A small self-supervised audio encoder (BEST-RQ), trained from scratch.
Model: 5.11M parameters, log mel input, arch ecapa_tdnn, norm groupnorm, activation relu, depths [14], widths [320].
Data: trained on synthesized solo parts of chorales (CocoChorales), 39062 training examples, 149.4 epochs.
Rows from block 4 of a small self-supervised audio encoder (BEST-RQ), named by matrix and row number. Each number is 128 + 24 x the weight over its row's rms, rounded and kept within 0 to 255. All counts start at 0. Numbers have three digits each.
After each channel's rows are labels from the 100 clips, of 14848, where the channel reaches its highest value: "peak on" is the class under the peak. Only what is clearly more common there than usual is listed. The data: synthesized solo parts of chorales (CocoChorales). In brackets: how many of the 100.
# c30: last pointwise conv (model.blocks.4.c3.0.weight, 320x320x1), inputs 270-319

c30.253:109125095131135128120154155136161131133136131098145111090138149097107105066098148105112110126120123113094136164114149141136180106098141153140077093110
peak on: F#5 (40)

c30.206:129113184150114134177174151109130168099109159124133131149197156118118121137096133111113177151140195132132138139140137117106123109074169165112153122131
peak on: silence (100)

c30.115:152101204109106162145154219164134122154169093147119124158114129093131125130096139101121130087135124131120143116144132108143107105141119165107123122100
peak on: silence (100)

c30.142:125130101144113145125139126115108129124148098143132112123107124119141113146112133109131120091124163118165126124117123129143128175119152157112120114168
peak on: silence (83)

c30.108:099137153115119139137152096130127129140120136119149155138117060137102142066105133111101164160119188119150147163133116128129129120141091163137145119172
peak on: silence (100)

c30.121:114161122120119126142130153124133169107146097130121079145127157149130105158104123147109135119099129123134161118072116128145145122159148144110124094128
peak on: A#4 (25)

c30.147:120120099145094113136137122133098098135148088123148131074140147136201168101118106147143156137123144123184159118117134165125124110163089116140129157155
peak on: F#5 (68)

c30.11:127176105134126141105140118120150144124138132115094111130111103079131125127122122171087137158146131120148140137122127138135136125130149158132135128120
peak on: C#4 (29)

c30.8:136125140135122155170136117120191127145117131161145162118159118082090194150137122151138168123127116112161136094207103122158134140102117099097131082159
peak on: D5 (46)

c30.216:145102195119134153108100079124141209136139112126143156127144119101116093098130119132095162107157165096118143093157161113143121135119160126135151154067
peak on: silence (100)

c30.63:092133128164141107127113146206141121086120081165155133113116101111102134114142138127144152127093135150129124144153115194079141128142198145112136129113
peak on: silence (91)

c30.289:130129153139116080125130077111149184128146151158146114132171129089115118099129126116133153113136152110134144107163110184142132081124095153140133141092
peak on: D#5 (55); E5 (36)

c30.85:076169129118143158162137114121162134139150124099111143182098171160150079153091126146137102120113120115112161118101078141147119143118138102188136122134
peak on: silence (92)

c30.183:155076131108112145142193136113131121116135139117104138140134102131111115130139130135109105122125120135130130131127130102103127127201135179129138155113
peak on: silence (78)

c30.19:120154102137168113103166093127155152120112114136068106146117133122169076111179166160148179120122122182104131155099121125087084125138110097128123104117
peak on: silence (66)

c30.109:163176134119155102131146148098104148143127155139164121090120143110154074132110151106116132121121110135129180121159127142119128129147087150134110122157
peak on: silence (100)

c30.149:101099142119134097112123125099167128150105135125097145109118121111105122151122086172125110130103168078172116135103151154141173131108150108133096124142
peak on: C#4 (46)

c30.60:140131126163107154115137125114133151141146115144144138129110122104109136061178148137132138124121139131147172131125110125150118157152142154110102118101
peak on: silence (99)

c30.228:144126127127125117141152124126141122127139127117116158127148121170093110101140159116086119173116124116134136130147140169109124110095154122096081122087
peak on: A#4 (83)

c30.103:115130104083135160109112072091157140171111119128134158145120115132128095140150139158100138107109119140142153123123154116111159133117173140110137127131
peak on: silence (78)

c30.52:124145134126107139156109111090116127093087096096142147169129125122082170142173110145185148121134151144136092115147121127097104131180164100089132133163
peak on: D5 (35)

c30.31:224109115191115101123139105124161104121111152122121154109124139056088137083130112150160109146133141120181179125132145134117134173140138141110118117134
peak on: silence (100)

c30.191:134131095147117113112129138152128160112115202112131073178123129185132118159122132171204134148132111143143155144104135070102123111120125110107146129128
peak on: silence (100)

c30.316:121150148154097133141120161151142094126135101111159126103106128145160109098103105095119161081129105105162134134125097116182158108123105128151105128170
peak on: silence (35); C4 (25)

c30.195:144163159116177106160123096122134121134140162116133091164152119150108131127135153155123143118144145124121142124129158128143146126121112142121150152140
peak on: silence (100)

c30.169:173152122164138118119089171115159138134102139096123103144130141119103126139116156133219118154124147158162117150115129140147116125109158134111134088112
peak on: silence (100)

c30.27:111117137129114122098104143134148103115098121119100127125118124101117167149127150158104142125113143134126107102096120114172144133140117093139156129107
peak on: C#4 (96)

c30.73:141108124122159147190124128122131155121145135132094104115097151143104149140151139123153161136188143146089162136192103143162113106154138141118178105136
peak on: silence (100)

c30.34:132115095109078118181128176180136077131128115134121112094118113105096157148161137105103172087128126117116127119161159151128122116094131126119140153125
peak on: silence (100)

c30.150:135139099141087119139115144117131117111145082119127165130114089125159114173110126118107123149133118149134129111136145157166121151136163126150148096119
peak on: F#5 (34)

c30.304:119113079188148156120171124122167081119124136143129123159097079163085110204129134129155148143088124123116150110113163069144131114142128147072139107125
peak on: silence (99)

c30.186:149134162146132158153110101127118146102131124191124115141164108080139116148092109142139150132092156111132130120136113132086109171151161075121104124121
peak on: silence (96)

c30.96:111135150119098180116140142121155129149122154125100142096138142103177149116119172119166159128109143113143133152122128154126113098117122151127142143133
peak on: silence (100)

c30.21:126127155146126145150105117099125152152157113186088151102106134093199093094132120125137129105202142109177109105130127153157133137116128101160106086129
peak on: C#4 (100)

c30.264:131122115136151101138124133111123109130133187123162171152127134120151148162129131165130117096120128107147132158143150117121103123124134107123149109134
peak on: silence (100)

c30.95:134145188112168145141151118145113142144114136108182185119169134123140152082146154106165119119162111129121131143110142173116108101168172133039108133141
peak on: silence (99)

c30.156:139114130111131135169103103142184082126160140130162129165112123131126102142148126148102152093121106145162141110139145103146134145091144129159107091154
peak on: silence (100)

c30.259:118113120160149130103073122120175102150132141147104123107154123135123058100094124172103113131156134165144144127167158120100133112141106191091163113171
peak on: silence (79)

c30.190:178117106112105154104115128137153147130151165212096116181096091123105085198112162132137116143128152146163125084140125120120132080121114134107141162132
peak on: silence (100)

c30.171:110106158143145133157099135130095110128105105129135108146145176145116106153151142105162126132146161159149136155133114123128117101110113127142139109089
peak on: silence (100)

c30.88:122111145151127172146077125189098107122111166145120111092095171161167117145132100159122126158130113145177140121148158088158112167144138146127143167113
peak on: silence (100)

c30.255:112123138161149095121080127105117126133181107148148123134177184067142121228147136132121077152106114112173137143156117076128077131131117154108117135164
peak on: silence (100)

c30.189:125165125113128133089148109115136104117151141125131164133110101134097117120107123140158139138098078117100119129116127139144083130158112139129160151134
peak on: silence (91)

c30.145:129119147143141158166116151134110161123132104105093116128130140160119135125127125146128139161130123148116171112134136159116138161151145111125140182115
peak on: silence (100)

c30.105:137156110143148130131132113143146118167144099170075126119170123153175155078089154119115134111128108161123148084120117121110112161122139106155111132127
peak on: silence (100)

c30.138:173115134127132123116106127143157118124131145127110126104105111118143115176143149139086156114116110124117102118149152164122154141154149170117152147114
peak on: silence (100)

c30.37:091120140109118114101108134145100109096100095114150092106131081129107161135077110135120169114201173147133123139117091134126118145109171113142129102119
peak on: silence (100)

c30.249:096157128129117161163128140152112118098164102142102150107118126176132130156136112140144090127154119124130147170129160167104139119171090112139160156142
peak on: silence (100)

c30.219:108114118120139123128109130139131101172125127108094144128117127110162132167130092120121091102125129123165118107150136136127133155100129122133165153115
peak on: silence (100)

c30.238:099092117112122155135121106151169143107138115149158110175108127109115105120123137098125108182172135137167127160099125162117120122077106149129134130103
peak on: silence (100)

c30.67:133158147137110078122143086118137144080178119144093130133126115098128124101155168131137204140139181099203129169134125139150120157117125103189138112091
peak on: silence (100)

c30.300:101103092118126130161144145176116134085122178119092113132107060133145119153125157130081124117148160154165142138146132124109117111140151149102158150147
peak on: silence (100)

c30.5:110132130115143158174106140134132131153176108106107118116133116136132094112172138172098159143125159114096208129129126162174105119126122134123153120128
peak on: silence (100)

c30.59:143117155174158114133107086105133138097191166145123129121116129115177119116168164164132116132098124113102132121131143132088142135134147104126148155127
peak on: F#5 (64); B4 (31)

c30.256:149208101158129151154121121097099168098134109179136136128175108161130128103131159101096147137153105109116127130120100129118132110135140129168135144116
peak on: A#4 (71)

c30.33:110150126110098135139117114106154131138132125135085153157129118140143123130149133122094111114137131098112119141121099129113173099124171135107115140144
peak on: silence (99)

c30.293:096123122097116129140138141140096141168154133190072136136120145127081142121100149153119124142093151144146134118148104118153104120112103113089143147169
peak on: silence (100)

c30.146:126119115143165132160131123114113129132103128095157140142092094069115069128084105152102119117124134141166116159123118124094119148120098102159091082135
peak on: silence (100)

c30.23:098132113104148139120155160128127130152145109162125132107132130130121114144123113136129111132138106144151157120123121155120109113140133116117099132140
peak on: F#5 (29)