From a checkpoint of a small self-supervised audio encoder (BEST-RQ): 11400 steps.
Rows from block 7, named by matrix and row number. Each number is 128 + 24 x the weight over its row's rms, rounded and kept within 0 to 255. All counts start at 0. Numbers have three digits each. After the name is the row's rms in percent of the matrix's.
# mid00: scale 1 width-5 conv, dilation 3 (model.blocks.7.mid.0.0.weight, 80x80x5), inputs 40-59, a 5 kernel for each
mid00.0 101:071078122117128147161108111115165109114072098131150119116098145102097155159112119113101146141111085174106119180147120101123119125123090116139143099144176152123108116156153150123073100062112129141155140139100130168137148123121107086108091129099147124081121141108147111138134101140150147136156119114138
mid00.1 099:149107155099162113170133155151168073123109164143078109124122088142111123086133088104133150135075103086140200157095129134116082125118113087134080157153161108108127171087101128128115107120139128138129122150100112142125161106127118145160155136089121122122142155106119122115118121122090139090161139157134
mid00.2 103:124109121132164129120146106140081107108165156085108138160154105155114106134119129172157158125117095128086099121097129134131148104179152121121109133155142104090131141108091119145116127114156118103120148130135125138151144160103146120142144139103141107094143196166135150142137129139130135107147131154112
mid00.3 099:101114146120124130110120147113131107124083107152162118153110123209128111156159107134183100135094121103124129109109141100169107131111094103105114131123143130123098123123134125102142134146151128128115153151123145163132113109125142140121151103109126099128190134115122132116109132144109187124116125168102
mid00.4 097:108130133095137089136119131106131098125100129076129137233117111115138135152139153127158144172103121133168120135118109096138123113126141151124130126141099182108142118158117124143145128108106167110105121152132160086129136126120146146170143141141123122152121112077131118140140096172157142100125162113117
mid00.5 102:115125114152125153128172130108083099128125143122145117136167106087103117103162181130110102175128111140166119121155150148160097109191102144155133102111104130137122116124119104098109154124100120134120127096131100156134155136152099095135137094096134143152177085129137139146159148155102090094121118097103
mid00.6 096:093124120109126123128104121121092148144121130160162124116125136088153131130113147110147082094178151144165100104132134125099151147093108098129148129117126138127182144098094117168135134142107083117075094145128139154123143107121164148141141176133109118121145167144150129158181114115145136118124114125077
mid00.7 104:141109114158134141167142134113115101093129080130113127151110145140132091103162099096136153127069102100119103122119104104098093117076117109128105135129088098114110086127132133138147147115124114121129132116119172124144119146160110138132130105143124114118136149127134109144121124105121095172151141146219
mid00.8 104:082160155165110104100141169099130108117121096128163096110112098132121128103095134125144092182174193135151109104100140160091142143141182081105110123131125111135117115123146122157131139165140126132111142117126133157182158141152102114138161100121173121074145117174146090139182132099099136127124151127123
mid00.9 098:129127143118119152124113146095118116153119110129112098165167093099089113126140114142114141147111106091182115090123115135149099102134138124163132148156126114160175136135136116149138148177110143146085103154121134107080141127158118144160130113141101118137116175147116085111106137106232151120154138130161
mid00.10 098:114101099073103112131129138120145112132166144129095106202098132123176105149099096124165118138119114151119118120113117157114119118154135134151155128147111137125146103173143154100156145135134125113120170147126152121161131142161126154141159154105108114149155150134113115077138135138152083083160135122143
mid00.11 102:138141119100099151152115089117079098123115137120137128165145133113112134125139133144152107117147122122080115128146139128069133109132102114116121107149098111132134168146169114148126134139107117136102136120107107135127137136167144155151118141085072097109093137130110116101141101127120092101125131121144
mid00.12 096:119103146149153110159140132117107095114116128114108148133177146098138085148130136117120122190187118112099124162142131190102204116180092107144116109129075113104128113158093148108095136166140107123155095157121166137113136098108126117129147124060098103148158186136114105108079122122101123099149121120118
mid00.13 101:140102157101117137153128139121105149116117168106133108103123137142123091109136120118116110116122109164114130132136124098139091113117121114152105111149102096117110140099093133119110087098116103088095150156115151150121130141108140181182139130137136138159156104108149152157089139117139122127125148155125
mid00.14 104:167121120142149115106169112140126155127160140110123091169130134078125109160111138128157124100089096106128149110147100177131111085073106141098124128074082140103134083090114089136126080122100111118096107130141143112130161096107126150120156129124143136149146121136115122134140093131107147128199131166113
mid00.15 099:129136140129138138111095167152105174124158152119122105145137108158075113112161162105093074116102097137126099142113157114115105169092119102103121121114107101129086111099128135123161136104072114112146158157106128109117142113098150120139129122128132109122137185139172160123110157115118165122122113158157
mid00.16 103:135126147175188111175162143131107122143129104146174085143147165110132110125109131113147164161148142091089144114118153124175171143079101110126134144134119122140137102098149093154189124105117132122127124125134118129133136098112136115116158137131145093125091159141155166155147172110143156110119150107110
mid00.17 098:159096118134153123174164112153089117133117117096092050167114169105136139125079145108138175172069118137176132101130130103107132142136148146150147124131098105093124140134113109145090149183132127096099122114166149161121151151172094103091102121122103101093123116100136122103145126146134133107149176129137
mid00.18 094:155146135128157084130137121126112140132195133097164067118119122076113085108111137112167110136093108150114154120148104149116089129163161140127117144145124140115176109121139113126127113122110077144136140112136144147097129114104111147129159157129100106111119135150132117092100128093102081135159148142182
mid00.19 103:087096165143089114117144125144099128131126101132126097101128160204092109168161100119133166138134108136115130132141125111120149114129147134148139152127136159127150123113150119148133084119135094095102136137168137140118152118138163164152201132164110133145150127122123144125139153086101101136112161156157
mid00.20 090:106106138107079126147112107091103115154149120143121149116157173169144109096106132115131110127128085165100141124130144153148141116133140124117121132133124110114152164169101146123073104103148117110147101131128112164090158117144141162158127146122148143160139071098117128149135100142108173139173158135134
mid00.21 101:120107141138129138104137148123116147111148184131147110119119164136112120159116143116104114113105109144125095116112130134159090108092158114120155152161134147193153136137114118119148121137159137084143087166133104121133127173184116143158137119104103132123094138128145141116116123138110114104139136167162
mid00.22 099:136133114166118158115158104154123149129157109150126130139116151082128117147108124129099160104109105173086127146145115141119131110144121089097182144144142143145140108111093129100096099120127107118146120156123132098130123167138148168196122104133106123117129082115139142121200107106121134132132167137102
mid00.23 104:127113134116149097154094159118182197128136161135097139099127124086152108126133154147140123125126108105089113131112127094085142110113107124123137109126105180132102126134122193129146144138087121162153115131123150123085129083148106135141119105114121121109132128116124138148114144100143134185104125139205
mid00.24 100:100135124135116083116120115164106130107146142123130122175130122189118142120092153136130093136136091107161114145121109122093123097141080132120107115145124142117149138134117139182165153155137138122144121142134139171081113121100142131164130148127103124095147137168144126152137112112108069133123125087147
mid00.25 103:128138152123166175095140113165146132101179131165130118187129158130142092119125145120149117142150115095088130125137144126225141100095101146126120108114138123137123130140119126135056153091118151125113139125161121096117104119114111104166152165151135136160156101080106109097084104115141084156104166139150
mid00.26 105:137110116104126148091081108130133130131119106152126103129087070179129112119138110108129128102164104075127089113118110114120220127087126113118106114161163130094126175188142118165111112138146128153145162114162145087105101129116119125143193175147132114144097151111111123161132121113126101168101152129124
mid00.27 100:067104158147160126088127129113107141125133126115102124091141154121171114129131104119149136093147074099105115092111132124125114128117140153124143138126161146125117141106156119126097166099112130102141152140151141189110113112135138113142173120172134128110121099144163142108139134134132143150065115120115
mid00.28 093:130129094117131071094138125140122090097112122098118129106122161102129089096116168149135116112141110080163116129101149134129114154158168122134134140141114143124119160133120163097171087107111122162107126137109135126115151106117142131158159126158168134112109110103125121145121135089125199092134147135108
mid00.29 098:101177118170154134102133147132154094119095151128101131106138150126121116090165107126125156163206103176079121133136153179126134108117120127102118101115144183093104143159104145110186151103104128156158126116127101130177130156167108128145165114139126108132101085140132145111112083153102145115115120158120
mid00.30 104:104124118103125132161125127078130134138166223101084148116151159128110144120169129143135174112118116099127099139153139132121180103113116153136126134122146099125139143114137089125068157143133169123133153139134136085104123100103155130155146122128134088097096149140149121144140096115114097058111122165130
mid00.31 103:187139152111132157117123108158145113124138168125112147121111119230088113118151084150175142175128109143074123188124132166092178100181143075127062107138154137082148119108100099156134159119160110099121105138129108106127125145173132130146142129088098118128165115132109110114134167137143137106087113117106
mid00.32 101:118157122142173145079113126136120114119145154113109102142122128108153171120085123140107166095126108130171130159109132133164139122094124131167131146147157110102109136089137073094117179146148154142132102115111152142149097154091124102134147148166137122088143146137110109119154161110134130116113132101109
mid00.33 098:104087123123104123132116094080116147113145106193130136136176093103139124168157118139107131086108116090080104120132124111116185084085109122136149140146146163084138108145097106097163189151119145087088128109121152152139145129149146121160164139140135109109156084121115094119138126145162158169072172124166
mid00.34 096:135126141139095097099143121120097150105151122087124127085083129136132148145112126158107139129124139093088126138143142094098146131110111121120118123136102138123110096085124087098141123098121092104089142100141139176150145172134138147169137144105146124117128206137117110153081092115148107106132111137198
mid00.35 104:133124132119147183151162134171099065104112158089090132102149139138092160064112112128096165146102134113119107125123146137135126121115103131114126134127112114130124133115070113085176144135141116118114117135124133120096105094070133135145120145127135129133121123121109151105102098106107094125123105092152
mid00.36 101:102099115133130126121104133101094101136111177154113157132149191089156131096124115106140119177124174113076111132130154113231075108134082098096134141136101132131144135134122113134111166113113119095121112157076130127087091120113115114115142151073130147171159122120109096128149133130154119104143130143144
mid00.37 099:121129104095118141128098114121108115117109107104159094144110076118123093133120129103151135122086149113098108118118135166155097117073083125148134114107087077128111079115105117078138117147107146118127176152105141132185137129160120125141129109118114111171126136104113114146116134121125094155118165102140
mid00.38 101:106115134144149137121129120141119093127156131106120108134136112104144103163140128118101104154144150123085133167121161163232128104136165106137110119125152110172121128111103136140132121134139128116129128148149149151110135123127126141136111116144113089109127139198152150121119118134146139100104127126151
mid00.39 098:093085144103091120181132161120125091115113108127135120123112123145104135153121114110159125085113105125138124136186167132105172121084108137145142146144166134118098097108098104107134101110126104130146098144116180162071173097106119113150144166173162144189139086122118111138114111111096122123168132122087
mid00.40 100:121117123141122098150118101113118098123133107122087123143100092206118110119134111130103131105203120113141136128106151142101132083118103161150125139130083112109109111131077118139158136169146182151138119145138121146130108154119139127130124108120152105113091124137141142117149200115156177067135143125138
mid00.41 102:175113103080074127119118141154135079121094116091096102145168112144171134157109121157167174146148103147126154132099098123136153114114132112119132166124159148116133115091145109119125067098153160174120131107137143118120130164155122091126157149169104133165099142150135118085110132110145071123093123156123
mid00.42 103:083110113132072109147138137137102118128100110131110129139122157146125140140104121174125106133113084117118093117108115073138082109146149124140171139113139100129127091128108158143122124139145147152124104119123134112097124111145155144157091145144121122112157111152137128121121143164129118092109107128127
mid00.43 099:080116122142086189086121140148121166122146113130094135115154090097114134115121121136062126122103130080116158080136118169152108106093080120135148118127128164113118150137115123153125101133145109130148142115074133130153149133138145128127111141140109150151165139122128149124095172153137107161110128118134
mid00.44 101:154209139145149126100102100122103152112077160120123087118109160110133121135156149146101149123163132134106113065133137141135145126164137111144128170142110133096168160127185100104127123100144107107155147098111113127139140105111099130104149131131171141136160104132159129127112186106137103132093157094141
mid00.45 108:109152109116129097130146125162105125107107109087155120106120167165123127209102135109152128111110111115131140126109108100142165152136126161132126129130149122141130088126125103127134135110137126160093114124127172113137116129171118097119107147174151158167150133111123145116172176133116145118148113117144
mid00.46 096:132120118131121109122099154077109133099120088124172125144156129109128139137136125119128120120125074101195155122160113109146133084178139152156122131128171134116187167098101127134101084098120120155157148142137083175126161113196162144188132154122142132105102161105112129125103145126135153164125098139122
mid00.47 095:186158133133117194102175116146120124134106131107130134144122156119150146118122143135119112125154107117158126149132167150073087096088117131111110124113106136122065130120124111144127106102121131127144139105135084147131125105113109150111159064152179128116128166115127147167109112176132153110133109142107
mid00.48 100:099142127117101128153128120192086095088157135125141139133183126103109155125098144137107143207211114079115120097152119118167148093115138139121104111109153080113131140111126131110129119112097108125114119138149156179095138099118128121118118132122165131128128102210118157114125128153153180117114085083178
mid00.49 100:100123136141068140164103114109093134104139108133190140120126158121138155174133179149106149080150123145223157130140149140109095090126154136115132129113091120108112124122122140107105217153155150139150143122132112126111143083145136133132138113168161138164139095089110114115162128163152143118104125126127
mid00.50 101:120117138163127139205146153121138114142126143123121122094133137124112142088153148121123131080106142124129115127145119089109121090105140113126124102136106092124152144160129128119138199175124087123137088142135112141123142105121136125139134128120132125156150123139104152105106137146107130147132143129089
mid00.51 100:074101101092096135192167149141118120120127150123147131102175126111111161074146163152070130181106086153094119162122098159110094114141164130130143156128097105135126122133166130160161145143142128132116141119136116124181150109142117140139151129135113112110137147153104152113131079111165152080181157123151
mid00.52 094:151144139108113131081121130106130125117123085074159097106107165135152130103113135109115095138123088115169133125099098097062102112110168156134132123136163137154129132073112113120096136148169154175142145142149072123109127123134126144161153154106105093088094176134109107125135129126147134131126159151125
mid00.53 100:130126119136150153116122096145101161124131140139146131122108111164140119113134107111066085109140096091093071102115173186108122108105113129116142151128138101120150154087137127107136111090132111080120160140143143167117105134120118063128137120109114113168147124142137117099111118117104144154141147130115
mid00.54 099:088097115133142137137149129108086132072123098107126124110146196085120175132129137126101126086111116142083061095100101135100143097156108175162155148106110132130142105144135174164123157088103080119113145101100126127125104089134105122139168166111144139117122138125098121121096126130127089159170156107118
mid00.55 099:144122172120134091113125116083156123116134107103093141114153142085158079120168145120156102127132110110180142156136115168165139082105098116113151102103151114130087126172096156113119110109101109066155112152124104127148143099113131155177173125131111115147145121135137123144145116163163132093118152128095
mid00.56 099:141121145110097104185096148091135139112116135113093121107119180102150133144145179123157124133100091073167075109111132121174095096096125135137124122116130177138132121089122132125112115118126134165150138164141130133109109134120122163193157130091120112161134156130119136161167136126122121096167140137128
mid00.57 102:173128115145108185130195086178146153106123124088136080120103110128122080135129090091117084138102130070138113106157159115129123133145097141136134110114190133127144107153134122097113140133142156123087100118090097097110110125108106122175135121136124115138098128093100088108068102085104117128133139136129
mid00.58 098:136162104122105144100108147105140134116139108144100140111141139132102105111102149120137137125127098124115102137138122089135146112116140164111091151129114086104120094119154118118170096117165169137138100127123082113179121153128102123171150142145054157116162095131076112133097123131121123148146130114101
mid00.59 097:138160156144095129158120156118107112164118113115109138122122160134138113129146122099150075102152104086133117156109150143149176131103134127120129125119107115115102102143095125107100154182165155136127108126143108144098147103072143110155123149164150139121114101130103097102109131163133094155095126117119
mid00.60 107:081133110113115105092139109079174135145173125189218120127135125117127148167110148152128145177107116141071114103115126129164133094102181100098097126138188168133153140137161145119089153167124089110147167118104159131131144121111134129170117120120121140117123157148123115130106126143121130091138149123092
mid00.61 099:141145098116104133094153129127139140142144095096080133126130102119103086156128112153097116130116148096108098138109106111132111143142170124121141126121153140130102084126133128162140121086119183183152162141150108090160108140074166171145138133077149123089140109147141098100080116122126102096098116149148
mid00.62 100:093137111208112173126141086130113133124158135103144122143109139122114134153110152155149131105070117108108111122161148113113103099133140143109172126150123105135161156103139101146139149140113137122124169124170111147133138097105109089124130183113102126104124129114133132115148097153096137132135152149070
mid00.63 102:140176116150117115090138124102119161150148096094137118112134112097127155181088158144099143140102096152094149140134165115116112134107139149154142118132099128141147163148159142131138098104116103105103158147132129080109137108128130141169148163092140111113144097108117116122179155162141118145096166100131
mid00.64 097:129124123156102172089167095165084117126149132133104112115114128097115115141100144122136120090172109105112104129135141106126103110141124133134146117128094143104123159139158112138100131106102139073136088160120131168115121116139093107114129150117129102110151058116155131122090117094123117175128149145122
mid00.65 103:098129118061092175111126157099121129139151126192130162138149180109140123126139158123127171165138118111149110117125091087114126142128136102133131132097085128150157152124105120102155124127127161148129151162115153172156134127139098112103112108117126141151101128123094145135130126094098131139138114168129
mid00.66 095:128126127099122100147091120079146114138112098117096177133127078094107126104104079147107140170082100145173172146121129099146135091122119120151125135143169192132136136110123115102138100102132125117109112144112135127135107137158115127127146134125129144102087119142120204126140125144124099153095131110132
mid00.67 101:147128165114135160068154061176133069115109132156090140146150151177117121129116100136110109135122146113174091119134157159111145073104121108116129164131146103134126133140171114153084113126125142122103145102134130117114120135137165138176145179153137129129118114122147133159192083135079159094191129165124
mid00.68 098:149129139097094144138120144112153090114149104137128110105114127119157101130123119141165135110143155105146182116095109109110120118130112100114124133132138096112138115124152083084117123077131127126103108118108153151165088097107129114152121125131102117140157089131156129096139152124115131144153122166171
mid00.69 100:085152136109118119126144122108129133115118146106086100095109167164103134161159127173134100135163110101128134128108106095144155125127099156137148154139133120133150123124157119104125122107146157097107155123148125132095127121093150119155189173128150122113130126161126119152112118140127182135112153107101
mid00.70 100:112118157102110123133149141111123124109132150098141148119114162136092106110136118147116082153150145119073143134138153147118158150108127128106151168136074139124163160151073095152075136107117104067147119145140124104135134139147139157141169155113130105133115118157130128103077109131102111090105132122093
mid00.71 099:124130151098128123115119132127144106128093140095117140107123147066103082100103138130138120171144140206164142101127080077146193111168149146130135147127141142114137100137095103126155150119118136161109154139115113089128104107128116151147140152080125126119152141169137140116151103115100077146112111124111
mid00.72 102:123111146143144146102151078108157110111119107104137115132108124065098112094094149105136107111112093124123156141114113153162119142135163096118129135141152149117144085117160114126096156117108135094069128137156111122123140134130147111149170145138087090089078123179139100129105095142113136082109136117121
mid00.73 101:124108109139154145101104077106123104145130138089129110183153105123162130126160141102158144156160125159109164171143129113146107138167142130134148129115139096177137101070139093110139134134137141157141156158116096139122125139095125106133129133164157119143090113139131138144093117145124152120115135145126
mid00.74 094:115087132089143099108115119133135095136122086120179116183081094067109127153129173132153122092105065127118124124132130136093130105100122095113147123130074112119139150110127117125064184145129127109125134125118086109134140122150131111130137116133192110143147131087125111100151106113082131141177111153100
mid00.75 101:087089056120107149128183108145134144098103108122146112150149087095132121100126122146104114095057096149143115092116119098097128145110173172114156161174125122130126128113103141123141104143126111115132140119145099164140101169120137107159154150189148130124105118100105130161110126154144104157066171100150
mid00.76 095:154118118141126146143129136133134153067124091158149089146069105141114131119137124096152113120228129099096121124157149117088102130110138134142150146152124108105118133128120149117128140145130149094126134128137135239140106189155125125162116118136096124181122119121124108119116120125132124127104115101123
mid00.77 104:167119141107150135108127108085116120117063102117160116145168166142134164085092119104098149141110110132104119129133130170131106098191155144132102132126149107127105140117163131134133147182094130093100114132116144142130132125132157144178132149115118093127126114132127120159122110138162118186177113144091
mid00.78 110:114136090111097103122113147078118157121121146125137133111112174111136147132123144121123122187171140120114146123101109123116117153140139133137129140109171128135146141165125118141132106120128179165137158158125127107100107112120161176192150161129164131137087146122124132104156099125128152092119133159112
mid00.79 094:148142124166106096115076078165137134105128113136126117173117122165077115118093101138137115116192098101100160176144158129129160097150137122116099092117143135139104131058096134139151101134104124127147120116154093083128131138134127107155109131188129131153117135126105115137141109088115158086111131105121